python train.py --train_examples=39062 --hop_length=320 --arch="swin" --parallel_block=false --patch_size=[4, 4] --num_labels=51 --mixing="mixup" --residual_init="none" --one_sided=true --l1_shrink=0.003
Rows from block 6, named by matrix and row number. Rows with one number belong to one neuron. Each number is 128 + 32 x the weight over its row's rms, rounded and kept within 0 to 255. All counts start at 0. Numbers have three digits each. After the name is the row's rms in percent of the matrix's.
# fc1: MLP up (model.blocks.6.mlp.fc1.weight, 576x192), inputs 0-63
# fc2: MLP down (model.blocks.6.mlp.fc2.weight, 192x576, transposed), outputs 0-63
fc1.167 116:072107110125127132177088112152125118101120151172105127126081166130176095132072165180064105139116131167176155140083123105130157193166125128134179077132129159149120163101137074166098108156236143
fc2.167 113:083145072125125014078100137137133136183196169133122157134142098080098125164128157172159100097143156146127126144145141157162108104115084093116123128119115134137108163109105104201124113079116087
fc1.168 102:155101134225104166112150119181104090107185124133128118179158058130133133140131094124172089156067124181124084132142118121108080188107165141141068090142135128152157143091091147150123129127154118
fc2.168 099:123170142136109132118100144164146138115095118135130131102144119132161145077134154136090115113184180108118140131072164091174144120113131138085145105161164082135079090132103041114189127113084091
fc1.169 101:124115118145123142105122145132107139149116139103130124134104139130044107146149119056218134078161106150109139140098068141115128188092100127144138129208131085103124161103129114161119161122125112
fc2.169 086:142125113124095176108121098146119121087156126183128147123118108127190105143085145154111145145146165114129114082127149142133133116124134087127164137122066174175102091177119153130150112111105147
fc1.170 090:130085146139098114129099159119138105142108118119079154175121126132080130119131115172155143161111111164127081073133112131125195189140139051132132136168143135124081083119152143118132044109111124
fc2.170 090:086143123105198129174133175171143117149068116115127099097069060130142113171119097187081151092109170130104139042159145135153179090076129144123187111150163133144113158165139127088080133163110121
fc1.171 103:080108099113068167038085164089112122125146111119164166178127143096058127074099073120147105172114118151127128185158151116094121119097142127130102076097137168125079065091122114130131130145139109
fc2.171 097:149137137129096129122169172147124081064168087099108165145128140140118075092134114132114153092057098111107108148155117120131138067131140072101122026136135138136156162119120096195085134101106106
fc1.172 127:148145124150152145205125149130159152117123096123126144091133129154137153129175042135081187110220116130119129079128110116159119152159077128127141120148129106192149086103105162142144111120138042
fc2.172 111:098151104148135054149145088135130150148150162148083185123154131133126132115167099092120162129114170162081111070130185148135118075229153104081149202180114126158153127110184119120080112140178133
fc1.173 089:092082093081154084131139128115143107085135179155084110181125039135106126106201120137155130119110132132115105141191067127090142140128143137128159144094124172115149110058148099133114075142141160
fc2.173 092:060147089144196126195175138117073125140118098110144135114165120127163114090101142110097114100078133117125128128138155141155120126181067161062140111151071125149117151131164142159172096119153165
fc1.174 111:085140092156163149121182145098117122138208168170149133127102104076159097135103118178149146100160142160129105162160121146128103125087107125188129121077061134129106214150126166138104134116099117
fc2.174 118:130181132127172130120089150133082143148126149097126158129173123083137078102098116144161109106108131097174134204121121098133165114089117140097149155137120140127131162167053145091128145148120111
fc1.175 104:155143114131142096090095131126127117124083107149183073096146140172135087136159085123114110145127142095147123127078154134135114192146139137148160064157152161141154063122088143132149117120136110
fc2.175 111:121126150114183097145189091163117125062077139125097093128124121127057139152144131091117151073175135113143131207120115135096113108098082136190123173117140152138101096140191109119102128129084116
fc1.176 100:172124137115150107135126152150164130100101059204169134154149125086136096105131088182155081093153141086194148141141095150143177155097132100140156150088102115109115072135140127142111143148077168
fc2.176 103:098123088099091127095020111138104144070157162154125168160174117132101102114117179106124128112126143136160085106123109100122143099104077163128139128154092106159103125137099154126189118114140131
fc1.177 103:184134124166119085113132159140156080159131130111084144151166173134091177131145090084081168035092125142095102137147098146131124176116131121130171087137155128116094137130095128087119124093126156
fc2.177 093:128120150129075214128137098145121116152126125126134121114121128130189186122129119115132166146131111133114151077110109127110125128162130131073145084238082128136110133137163128148129112081098123
fc1.178 114:203060181103133118138156089128127139088053121093186141139120200128110120123102122158073085117146133132175081101105126150128141143159109085134152124120115177158106106088131121126098102102105116
fc2.178 112:135144207135158123113133116184143138102037122116091098088119112125062154128080128000076136115164095140135084058139174142102106156131134157160149116179155122125159095139092124102103177092112094
fc1.179 123:122128125081142126096078093127133167124084151162124159157135120154146180120182139128106179151128125115103092098175157125198129127181144118117139117123130128107122067108131124072116154168141116
fc2.179 116:055153154167133147146133138127124157117117130125130139125172127124105120127106087085049193070102143112137046103181153154125144157157120190169147070185142120155104080142119114142052167110103119
fc1.180 094:198150178067133131151177118149160142165175097141101088100145138154123092107199149127130131173161111135117146076116168121105096116150112119113132093109103096144130126166193126158144181183125075
fc2.180 100:123104130110148131126133146142126126147194128134144136145132095105094115162092133111152207111130116107096120179138048134114158117172147129156135083131129128173101128119054106125122133111098127
fc1.181 127:159099117129086078124131119123156130196174146159131134138154166132121119091109110109081183105099150155141110108125132132089102141155132147085093099110087058170121151129116174138169118089141138
fc2.181 128:148088154160119144138016067105122122123150092125163113133092111089130188112117066115129166167110087131163119177086165083106133152120146174156122125122096140129131108106076113159098146113148120
fc1.182 101:144128198076092115168122130103204105063107056126147110167139196123127138116094134144083142152168104095173130071123136088101197125132141128163112161103107087166137129130118144114109124102060115
fc2.182 102:106127175119096110123164134125099172128144109084080120131113123127093099106092130095113124148135144124134094085099163150143109120131212186135145168135175101169100157088087126117094224148041138
fc1.183 103:152130128136113114135112155127158108121118128100137113105116143172053158135129123177156085106140123167105079116152123116124169129145117075137161097151172089146109135099125198060124088139085083
fc2.183 116:116136159141165116133123222221089104109128123176152082129115129150092098188128121148062092150136135109083088110125191147128179108117160075135192079100126129150091160148145165103110136139117108
fc1.184 093:132141147089128121152063105130172133194125115135116086152166128226095071165176200163119102090183149158106107133123100143115134140118107118135132088118147192119134164184104109065143078062092144
fc2.184 086:171111183175128129187131143114124168146054113132163078105133129122205166171117152190072117101079156109084095153083192159165150138140125120123136124126178111098204118152159063092194083111125149
fc1.185 093:074197156114119049126092124080138126123140102141153109171089148162135124110151136075128193152157123091192144114083121154103107153118159153101131098147036102113187102112087139141151127082125148
fc2.185 092:119125147124168093127120156153134168132122121138179132148142028129094083176120155127125169120202147126120143122136071102105115162186117120151115142135107157105081108120084135063207039115140091
fc1.186 088:092175179119168140143126082157072133028136125143131157125138142082159146156145149157150063103123134095118175083189093101122110104102142087136136124165176128155101048131096113165118120127128144
fc2.186 090:131183046131071119124102137113120132088070138128089048140136106173120138163122156143123111117159127160124128097165088106119068119157165147140116107088170094056109107119169168076082142129186175
fc1.187 141:156120109134133130123142146140142158153133132132131098159099130088124127170143148137139107109123100131134132074173139135097055096139089074193136026101140150078121131149154088124136160153119160
fc2.187 125:145113153134128155140133104182118110126109117131123141161160112142132110088124096106185179126171096120087131184085078091149093149135157121088131205143122167120123165129118213153121131128150133
fc1.188 129:126082073025042152117139183110115126136119124095101150190178167096100147144130123120148102124169132184159096105165159169120101182123145128091113161155176147119088109092128171113115155133138099
fc2.188 143:127124116108109129136137136161112100142130133134096095214116167106145143140145128121060093122103079202140120139145131112093094211100160103138163128176136138060156178125107100138113155231119123
fc1.189 096:148127136092179093096098137087117098132169126190179142099074135115074103195110104098113080093188152173114137114123146108111123186086130146112078179146120129103165096197110129089139139149131141
fc2.189 088:134180106133155149157127159133116076138168116095114141142062140150157145064138101171134146138055151156131157132136158138132154081194120179110043142126098090116167117150134121042134119090182172
fc1.190 098:127104025101129184192212131129101090113161158170112128091126194121083150099133170119179115084124143121150138111127115133174111110158115084148123179125108100167125104121126164150115110145138158
fc2.190 101:128126149139110121153121133102119101125157116107083147127151063091053138126128119130081116105067133131105149141172060105138126133139129125115109154096075164103125113145113222145149160090186103
fc1.191 088:128170115146148091188115110138132138165143121145139119157111136130120131178172143100099145144112145155126163110070132162112104065081119111149148095115133112128180127112152124205123139124137097
fc2.191 104:135133108117145090230176140089127097172144197143053153134119169181146085067173100192189094148110128148102096136141129137137121125132143156073085173127106111157128134123117219094150064128130142
fc1.192 114:161097101112138142160156135114109163101150133147108127134165099175113177062088143144069094115124122127132077129140129143047083133132135117162190081067126152074179163140180124154147106173084163
fc2.192 120:132127209138205156179133131105116103138126075182152112134146144096057114091126170146164095139135075142147123161115053104120172174175073128142144116139087195141136147165129110158148114160098135
fc1.193 083:106134123155078102120157107122147128061112122150184044031134112082119110128136093128175166175116151141187135134084146108111125130118113132132201154128064142104149088110116171131127137166124094
fc2.193 089:129143118123138145127191170092121128120177112123087127212128115122025152141121122097130118150179107122153161197117102142132078097128133092183105144145139188120118107093116137111042127125107086
fc1.194 093:117073142097116163144078137119157122084158139171140123132161103126052129209052079107121129217136132115127096172162120115163077170140125156101103101129068123133125167132078153152142103153186103
fc2.194 086:072138184102113101084156117178098156157130094130129183131157141139126130113121118131097081108077155151130131133197109145132125107114130135105143211156135095080106139102102098145178157146119091
fc1.195 077:156123141131132148129149108147136156122117106170098108130130157105130130130103110127086117153194174141187051147150133134133092160080165127136089175075107174121108150137141097151097157156114101
fc2.195 082:102127121115208126134160113101147139119104127141104149150146152125134155094160073124054089147075113155143136202078143185166178123128161116095132170160148111135087174143161132086121178159176109
fc1.196 103:105120124098141109154169132148097209142150162153090081139089128150092132159146156137126153095170131094139154052150085155044125171116087121179088093118148160109118090159101133120178038108100168
fc2.196 096:116120095173132172165115106119122116107128117149085177150155121181198148113135134174090137134126102107169100077092133158114125098085114154100118157083129091137126139189156168122171094134167111
fc1.197 099:116111108109089059143132121189120181127138145134094119142136190116150111167135174140087094122140144182087097124124117134023067157131118137126087111135098213072082105105093177124144068094115117
fc2.197 097:128181130129142141193106155095115138101171123121115134114157147145159146140088079093112138154129114126137100103132183128150147153174127130099185213145103117170153151150114112101137075113111160
fc1.198 092:125115111147161111129121173129177107100208059142084112174121085167147108065168138130166122132126132125109152114156134167124097149197151111174143084156140156168113136133110119111126131155081161
fc2.198 098:148120068134229145128133153128096131129090120123107088104134115119199158067141107166130104159117110156121143190097080173139183157141137124135158104111101115140147104163201141112176149158125130
fc1.199 094:130103138104095125161134147144189126080162118117072163108099140129186133100055085151095109160136109130130110140152147123130181118108113101067146129141094185121072172113119156118118077108097054
fc2.199 101:151178171125138106144090122196116107124167108137087123159134176074160121081092132075165140202169071152174088114092167123079129132106127137108170132148118173135178144140129133103113113154109090
fc1.200 092:160117076143079175171150099110138122124182075087138129126145063106108124129122075171139111151213147116108139095140144083123156143099135142077079120127126105166130116110119168175093129148120079
fc2.200 105:130179135180111149127174108105183117137136128126072127140068163086155177110144084155059122176086145127113133084156130132144158086128090125074138105182087093163180153123153090122133108115143111
fc1.201 086:103137141135094104072036123141140161050145110114109165176146124079078095091151120089102120091125112134149144109174163098125097120170108080118110069147097168129125138105138107093151131149122158
fc2.201 092:165128110203208167139203105123129126104100117127094147119096109124152126123137131128054122069036132092153104099138144144156188087142130137058132131154130149082113139169128124122170094139170178
fc1.202 100:180179159157113163112195125123146175131124083159122063115130166137187107204094091165067149093213091110129079158136135137126149142161143104095155125125146175191108118146120131117126160144119105
fc2.202 100:123168137114123126112155087118134136173058149115099168115150156149178130060171118134102131134087134115133135135124152144146144134114095097083182118160133139115107133113174130103134099109147112
fc1.203 093:065090077109188095140077169124169125123103132114102139105128072136158118146168129112131157148205112139094143193143051094103114093131091165225139122136107153144137132094174099098094125077126141
fc2.203 083:105151134127128109199147122075144090135124158171144129115210178124147099111132153117130100129074113157091147145104179113097160163125159130093133110121113139142160118138132157178161098120124148
fc1.204 103:147161112121159096129111128149157106130141129174082117133104076110109101136104131113178052112189101110089128130174140150126065130196137129157136140131155129143139114078103142052108104106126091
fc2.204 094:123187090102088086122110094121165125160113129160162145091164152138135141143182132165084138147130171109158059173101156151155146134080170143118140144151173171135141185156144088078156083122162154
fc1.205 093:151124138153129160138122118156132106119133124123129061117171133082145141132165092138156134077132096125069132137126087130129107107115142115143174150130171064162111108062093110062108103191114134
fc2.205 090:163157124109124132149135139134160118145051131089121138126181142164166141107159144191075133139105142136112120119089128184157162081145133144093132158141175103107115134148151118094154131139159117
fc1.206 100:084102086120142140143116098105223152153122138077174104138101141118116144203080147120085108178160141129086202107185083114114116116178155126125109131138090138170074136106115184146138060090147105
fc2.206 098:162116135177197143150162119107106098146123086081068163156087098122140178082126164112166109107104196098144142103120133151094139136113144157094151147167132089164140152160174086125138128128185178
fc1.207 109:083125077136152118107124110145141118139180136149174154153083148083156127140141112143088144140140133122150160126179103094084073126047176158131131083149100100142175136071135142108096154106134149
fc2.207 115:124143137118129131118129161127113115051141117103058169107151155130094093093113172178157124126113087145134122156095135123125174121103133105124115159185103079155134132143135130159126163134100129
fc1.208 084:121089069057188105123147198160121171138102172126149120212145129128151135186134135185120119157153176099141127118128092178164103075132098114099113134109134199115156154133136139140098127113131144
fc2.208 083:111128125103125155165103142139129124111146128112108121115125125102172129124115102047172157101067157205146112144117198143125129144070122125088144116126105136130126129122065148138170099130131124
fc1.209 092:126147127108108102207149119154173124124081178113125125074145160139105135152133188191119171149128114144210141120112098123075122084175124164112179112177079147081130074178082148149148081074034124
fc2.209 093:122118148135127152166132129125087134084148109119157128167115082131102125115098082114091092114124237125031152126086145113201124120123087111097141141145107107131174187096157078080124142082120101
fc1.210 109:091164102127140108139120135084141077110190157117126150128157151062063044096136138165142145110162118166134087219133142160142139140162128098157124123119126111120081113079140124147126136149142105
fc2.210 095:139146095149157124084129115128124138125175101110140119113107131059184128111165132185110101102101101068114165151138153098129151176131110124166126121128170181090142119114154144143124113137096187
fc1.211 094:151104170159161109113087144146135114120120133167145111187152127094128125126077162134078141117135136159088148163134077142128111111131115185104097127144098119137122098125170108152132151158080118
fc2.211 097:144140119067098146114155138105108140151152124068117133166130089164056108160118134145184112113111089126148135090188102117194173166199136140107129145130124141119119097167117135120076133165110130
fc1.212 092:116146099147128129173177182087133067160185120163173116147096114131143128102163159170087146127157087090101122151124139167161146137084140113166134128117097137131124159145113171176113049129113140
fc2.212 097:135145115125126132190114129169150140084099150105079147125145133132084069108114134141136126112085135128169071119120174125152169125107161157131124129149126102162104133155091138053135097121155096
fc1.213 096:118123088126152106112171148147084100098145115154165147115114123102129122138139135147131092092172115114112137072134144139107124088105069133129074140123132143135125169120191128065087148074209078
fc2.213 102:123122126148142131127140064141119115126142129124099131145131131137122158140096146135092129094144197139109112141164140090156151094125149161106149204125108089140138110177150126117164161156182090
fc1.214 126:104079118124119120148130099169073127145164038150136130140087140116100083080133125130114148119136111178089128102098119166089123051085109151142092130105175153142125137102179166121145143111139092
fc2.214 116:121132132102099159088144104127128105126111159160094209122141127074160155122155094129215103179215120101094125084117107172136143072133172097157056157146136095135131110123162128150108137081107115
fc1.215 097:140162184014076135139113105114189116133130080131148085193135174079124115125173184125161115129123083148123160092149141142136128130124092136150134141153099121137147109130127143155119104117102129
fc2.215 100:132122135141053143120155131115116167129133136120120055158141138114081125099071125112150094095128134156206116151144146084109133156138236142174126094132212126135124128053087133145096168146117127
fc1.216 100:120091147137103126130151157122164068121124134138090155119147088134115138085160198175177070108158124117195130090126119155194133148193068076151132075181110158112065101134138139090130076191148134
fc2.216 111:127122094133143130159102158118118121141205152081134057158129083154117099157137120122148119101171142144135146108131068106091110127193059128193151133118000099084145110147113121127085120085122084
fc1.217 100:119085113104115131181134118164153185049156151177119160140121081148108165125130139127120192099140153075138109118196087159119158107151134106128176091130107124066062129083153127140119080127191119
fc2.217 104:082153143135109116159149120175094143100151157144131161117170142135172079086122132021114156124120185119125132105162148129109153201183113129147154073158083128138082129136152107154140134078146066
fc1.218 092:137140132074139104121167116136128172112130082119099132117118173109154109170128131080134172101121109116118138117099138101138079101099124168073140163060103132122154104210140117178117086110134135
fc2.218 091:122144130150203184151148105108134122143114119145129131112146153153174144096136139199107152118067149131133145127114157145145102109090115130059124136107150097118076171128142130039160126088134112
fc1.219 092:115123087143111086159091142116115089080155143121071129132121108118049121125141126112139147087138125094136105142099100139133083064163143093135112137153100055113123076061098148106090085138136076
fc2.219 094:109127106065130177156165125168131117129112115152146150076153157155157111155107135184075113147122141107152131135093171116166116102137121151123147144162143183133113154172168126098194117062148097
fc1.220 103:106083101113142074188123160118164147083160074082130128185080117131146086070128128143137113099089102111127141120094117159174130139107140157173082114129178143130107082145142135094137115166119129
fc2.220 103:118098141107177105128145136089045138149095126165126126115077090144126135073163061118102088216138107177104146139123127160142145096139233130142118130129123092158109091132194145121147138148171192
fc1.221 093:114168169113101127152136053145175129140110139177120123129185098132138058182153075189085052106095147104180166104143115149143093115121146155102122103132122158151129148149123110109152124152132129
fc2.221 089:131101107134078158160139180123150117171078115106105133092172123185173147169148130162107131125096132139193122127122123170172157084167128175124138136120191114103131123122136104044183093086134120
fc1.222 098:053115106139105065112156131109182141128136109150144118141165127157091104121169138124104132077152117116120093152131092109120132184087124186170187109135110037115112191129160169119148132057152099
fc2.222 100:098128105132089136158140093132134110087119141098134159152156147122167128129171138199150132100131141093114139206114138136111147111135112093140144118166123141132093159124162125183114091081141155
fc1.223 117:125086132075135152105114057081131128133143082150052060127175102123114105143178162142126128055167112113156133116092085079112139202112065113173138137195128132108106136098191134129096112127151150
fc2.223 122:122124126097144108115129168105123125123126101139156077143125134124183141169159169107142153088114080147141118078111121140138118164130129172101128052120141117198178105124143069136088099134208173
fc1.224 095:127054131132096100112102130134111101111135178138100081108127110122143167066113053203143120092134111155132089100181104137132147176139120117114156093158137095094068113108123155114124076089109120
fc2.224 086:105175153129130152121112137204133127141138111161115103143078139093061157167118130151052126101128170094087133086114157148132152123082127108107125142107097128197139219141151189120023157084103059
fc1.225 081:105016057110057156119123122082145075166085128073115127178103182136108140135097110149099083104136090120139108114112133107122211084101116110171114109099059168130066113095163113113157074110097151
fc2.225 090:115109163142185162145149137124128112076086134128085132137136132127141155131099116146122192135111076130101151130129147150088112097131146143113183103122138091127186156145084139182084136111137128
fc1.226 106:108144097141083123116100175115078137149115107177151134153144201115145127121094119125118170186085146117145148077170154120122114149127154165154133103126115155149119110178104110153134051177132141
fc2.226 109:062101110126061166169112071151120126158136159130158065151135107074111092136149158206114131139096128148105119145113111089078142125157136083193132184142095196127179096193180124107118119111162103
fc1.227 105:189112153082182140156090146143166178118129073133116117089133151105132132136141100156138090137135152106114147129189144181190094105117116116118136084179104171096128144144125118074105064151112107
fc2.227 095:148067147170156179155125108071124159131083078070105130148134163104178138138119136070139143167140095124118110112133194150106166167126103095034170205123168119211189115156154148080090126183085130
fc1.228 094:135149123112124130132070151111146129120138150154120115131122209142143137137140162147138142169164134117118128098154160134145169134129145121110148121153100079100133093096154145146141103098150148
fc2.228 092:127098104142192103133117148096138133125099109101141110118121163130072134126120133112175139091092127204151143140143140187100155153149132165198126128188113118095115108152084072146119146150121164
fc1.229 091:140168151114114125132118101138095122112133163128130081097173198069187130201098083147158120146146148049134137070142077149078110115155175103132131092123165114100149096154139118126132121118127117
fc2.229 106:162119094105104193133115124106120079131121141154149128123111112097143159098096123115091085136104147148142179130176111182153100114103132057119121105100127078068150140120149111145088098138132157
fc1.230 082:071115120105156129183121228108197082158149127146113112155115171121149096104166133083114202114094109077172129118086116152074102097082132142098129131140131101130124123205106105131170116056140105
fc2.230 089:135089135168205132107097145138115176148122097132154098090138136150065156130129110113123179074098195127125178171086132137176127137111106126116137123123099128082098140138118128069171134123076041
fc1.231 100:093119102134187131196123149110142127132136142151199103163124124131132072147091159033113200194171145118123208147097181164095131141069121102116209084143112127126111138125106142112141135156135146
fc2.231 091:090130125098225137101166130103063138128133093137117142166117128131000138139130129113123096144153120121229153167049166127132135160104166134156122138127155139069153116093123167117075118122131108
fc1.232 083:082085129135101083163143096124128140124128131205193096108135167103109142117107126115137134076106137181111163115093118127122132062107168125188157144163145200203148130079121165092187127135146117
fc2.232 077:096088198125113128126171129179120074125098134151079100123154114134161118056120040137217112126102100128100164109129091158154162119079174155115124171128158108135118111130133171113147138078160082
fc1.233 093:080142129098158129129169161107167090139126149065123079148145122176157066114101070175092162123150165099148096073123128123091193128055115146131136069099128184133094135136120122174086151149105155
fc2.233 094:066119088121129133105150084107109153151092149129126081088086166169131144148101092128111077151131138167173133122107170155170129112124098133163138127099148148044121221131216113117134176114177149
fc1.234 114:139102126122137133119149131117171131118063107111138075115166119129146107127054107128088128151132122031139123147124088146142117149128109109143177125121100121099144131131167135075169097077105087
fc2.234 117:137083102099122131129165144151126129138168130114073134139084139111111066190108124101118164066144115110117148165153117127135093184180102034155155088081117169111128131105113179166066139132116123
fc1.235 089:127076096131125172111137097122118106106148124131126157091126104113054119154150106139132110128092177147128128064155138114102172194116085116058120130140146161131124141071170144142133099086119107
fc2.235 092:127111138151169139036202072105154115107135128094184141107185144122108135187126157110124121142130149069108098076130147149161061169140093148120128216151071184148204100117121147145126094119099134
fc1.236 091:114134112144131135114095117139143224100141103168166103151160170185162098167166089135122127076095122067135183060098126153140102211107099141143157178076124152160095153079114093058129093171184095
fc2.236 094:111119103151079104157099127126138148158183170119109103142220117189190085071097128130107119170134113091060125142119124145125115154080142144123163140135143119151076111083139182186109121167134134
fc1.237 102:137194091129129086122122158039115119097151115152116066095104128191139120190117107130090099112080129177170178128130110164123185208090158138170158115179168155128142114128118147142106164141163130
fc2.237 095:226119122110157109085126086141145124135060152128078126131073115126088114138171117137093116147163106147138095093150098079150167153105124106160156086135128169130128114118151097140129085103134055
fc1.238 089:123081087151125134140151115161144255140135141156101120145123105106136128129139135079134137145130157187130132116140120118138108158167118096055175113128133151120114141105142117151121136079125106
fc2.238 086:201111133122112103115131173174172099143109174127158132083151178126143137128192112098154131166141132163151108128130149132086077077081123156124108082135138149146079170114140110132154067125149125
fc1.239 086:110131144119128134182154076080144113111058187116150107115124096139150120100151033120149098137186129112116121130119061138151077126102129117144138107128127139176109146045154137152160102173108112
fc2.239 094:117118135105121115159149093111114130164021095069120167128102143123161176137181121163043096143139123118149129173107135143129090073191127155146068152153153095140108109151171128085168113179212136
fc1.240 092:078074119125126137145124084175186156120111155122177122101161118130070149113085108154118162110175127119125032103212091102169189109113086155118092102094171169136125165100145139140141127125149077
fc2.240 097:174125144133074114108100119194076112092136178153151113134092164180145126123119121049129162137147155128115089117186095212117073205146097117148144075138163128094155145128142104196157155146143131
fc1.241 090:106130151148115106121217134144128118107111124167111074074141109139087137164194179103135135053165083130123112154152091127071114108098092162115121116150160138150124200151135137122158126154102076
fc2.241 089:127129115136129139162118116086141132115115151126113164124126140150156127098143139104090117183101164126148125205148183142179117104131181128090113118147161138154133139127155138090168104125162168
fc1.242 118:113034124077121197093133164111106110130135133139138096181150074157117111165133126123112125133138097149116189088130183146179116176134090097085134133093140141151116136071096118152153083113101073
fc2.242 123:134113091110148138101137054129130139163132194129129109125165138149126115111120166077183163182176102134134096131080121155138082200103126169152138111129098151165123117111116128157149097102100111
fc1.243 115:106104121093169202135106127124124186148134133105096104160098133130076086100154080112109190016108131115116092104178132095122221125060172107172162088157122106117122154121097130105155124129102215
fc2.243 102:145119160135108140114122126161082136089146109126129121178134191133107128115132163103139130109160177069135131170143127123097172159078102109129186046110067157094127135116127093155130200149066137
fc1.244 096:166146096132132156078105160163132206135123125135108185121119134121108133147095113199117101130218091111111152123101189135174135138120106117124216121134139162162138129140131144153126135115164130
fc2.244 088:093129146134143061134134121077124118117095166159111150108064144094098102143081134122164122099150142146159137084153105147016141119114116135132153141144102168157165128082083124168113142166103076
fc1.245 099:102146069133145122146173159099184127142130158162147123118107130126129094094152112146133092084125103071130129169111095124116121145113095115143093089139126097125149182151153128130132163143127150
fc2.245 108:094113106149168128131125123110116149139102134128126154102144075140171123089159117138137134113105150091178144165137147129103139139087129128100147220156144112153151167176132140077154115123126143
fc1.246 101:145112129103136119181120142157205128089116054112137166152094218107157133104121104157078127086175147107158115095156150087068162124096149099121160127132079174124094128068149094111115116059108109
fc2.246 093:081134212132117105094111129159121109067110130134107186138169134186109179121112154060146171182139121130125112104083136128106102146091186176120122129135125135156154102103134122131149180116099073
fc1.247 096:100152126107101100108146145099100220092127175139169104129076134105086160130185127134121077089150129093113131130123129148080162123130128128147127120147139144098112154098142128162117114121140134
fc2.247 094:100158106128193144129104101125134138118115146111150145121187206216134150107123154111102159147116199137155126101137169129100127142105138150065134172135137109132125121194151138060197103135165138
fc1.248 112:100108152106208162168060167133154171111103103188121119128149087086163133138143078075123128090153157117082140165155129117173126186102164119189099108160130169111171102128170128021109075150107102
fc2.248 085:133159167116122106072142108090095147084085103122153130146177154100097103125110143108149113120127130133073139158068126093121150185183164121097156133096136139159150098102169142124128105096095128
fc1.249 091:144142170114121172063089143164128136122144155058147106120155119129126127150082161130185115099160148111119130178169146154102090140086061109137138133159047091154107125127142173141130117124175126
fc2.249 089:142165123093132129077129090140160192185140144140124084126133131154101143103168138113114114178145080170183122156113134105142125132190114153183075106179123140109166133127094093197082082078111172
fc1.250 103:196159090143084164171132109138121092107105118201104109119110111139141128203093129149137106123125162141156181094178054121151191087115190178115149176112119152072175113122140176069182093122128107
fc2.250 103:107161095184138125160191118104162106126107094150129128115155078199121134157126116110102102107128121127202144143104102185124186106083158181101112189122143109180124149101130118091122107141142130
fc1.251 114:128086158162136131127118166146085183127103147087149150197087113090162126082147127177171144124079135111130144188131146176090159131101148203105085107144052149102155145107114126111158111134105137
fc2.251 100:126179160076070106128116144127136130143133165127150133132130134158108122136137128145104078138158139106110175137194165106140121090160174102118137150123150131140145105136169186105063137160083177
fc1.252 103:177122133080102167120111075136126072117120093171127107143110105142063122143109177129145116136100149118088118060090041205080151102068091146131095106094123153152130098097191105121124143172134126
fc2.252 113:129119098134212127109125105143153097146132127072128138147128113135085126179092113120145171138121148093151089130122114051124071138145127089164090170104049181116154126119134125118136115160115128
fc1.253 097:173177104094153122126145128175142169075150115162174115139163113175169146161119131094149060138143128175089134088112172121093094108094096134131126200048121134130112107075146137095144079145175016
fc2.253 085:125135148167203104164117107133163176076096131056103142102127122134171149133087116134136098162136169119126121123180129141126163090142109181109064174112148097152123087096187118105159122154171158
fc1.254 091:131133131083166111130151086097148171082129163115086097135182071146180183176118101109133146149120097111118129124127144152125099173120175083147134151110000135083105083098123124145087160109099063
fc2.254 099:121155142102145106125135147149155126180156122115127124124119137131077133160123089167206057174134109100197145122123127115137144086180157091153114209092211113074105148141128111077110182130093167
fc1.255 069:138112071120125135070161080162184128149143127077110112086094187137100097099103120120117088139159099117165140075095128098133150090159099140147108155100180144137119133111149094134214137152115138
fc2.255 063:135108132194210127206156115115166133117118135105112148094147134139190151124102146156125152137113145130125100125138109158109201105080178168084163223127124074106107133161134148124157135145179146
fc1.256 085:086105105158188122032121132108120115129165139072100135122093138109105149173167120103141113178113162087091090158194110187127136092130176081131162104080115184150126159080223124115101070058129138
fc2.256 088:161117125096205132154109143121156146161102133113124143115153132150168128092132128147162122203112145146137123112121206144141232121131165135104121172130169135143126123145126146162147130146166144
fc1.257 113:122077197139149151171089120137201135085111091122163128167144142065142073123144085155128117158172153043147045116148145142158122177150115135182087126118136134146143125107132158095137143150070157
fc2.257 113:135177163089078109103071115102106173089162120123115131144105142121128106116122154112161127225135164130119109091112148155114114059088115145108147118167179063141125111168139136101160143148134181
fc1.258 095:095125076148077113142124188195155097107113142119146096116138126141108118086154119125164140091130101147097096151156139154120179117116108098119198130144131184096178105094139132089123087125181114
fc2.258 100:134133097143129127173160171115127133123101099152090128132164157137151118169115154083174134115123084170116136115129142124079128104113129041120103119125128193080108195155143114175180077157123137
fc1.259 094:146131154145125102136074111136111130112138098147158070147138106153107125116182101148140069046134057084076151093149144127136118108087039116171137170088111118134093148115147076108070116081146104
fc2.259 099:122127118131142138140161148141135120112108141134125129110204165097186143105123129126168116153161169077084103127102140108149130117158143164054099183121143146077128108150156099091156144145152123
fc1.260 086:117130112129157119139162178172109132074179131145134145099105122090122122107130124122078106115162082142113148087163143173133098139071137079138157090161139112155122171143135133146127194095158148
fc2.260 086:125139105137213179128162065131070127089120122131071141085148136109085170107127090159154167127150146140099109197137121142144167138114181111153162158147123089132146140182134134134128140173144149
fc1.261 079:156126180163127192077093136137131130119154149074128094151098140123142126188067134113156129137208095153119125209134149163116046132112079138136133088196098099137099095099173125179112125084139098
fc2.261 082:131105141114132172092147101128184165156124130100131093135130103218106092110140130143092100217132136143164113131126129137185140133152120135199126105148165121135131133151094091193147127088137167
fc1.262 087:144170102085100109130137122117140178183161140096135076154118135196137148176144132090084157149153113098163117136082159135128127129143116121127138115195146123142166086181098161098119129107096143
fc2.262 093:116174181121154121131163169119134133121065114105179138087136108103071151167139159110081125106219094133129149198134070176185124171170113089136129178124137120096110096101117085071155115151117106
fc1.263 103:123092115074131127132128126102140086132134043118122120187101165123126232149196145106093145103146123159148138156186092134152116121076144145125131121138096143141120108054119129171108070086105161
fc2.263 100:082088138106150144194125148157142129083118136111080092092114150134087128131079107074067150109066130174165061163106154151182142150090147119172126090158097073095127133136182115106065120132132107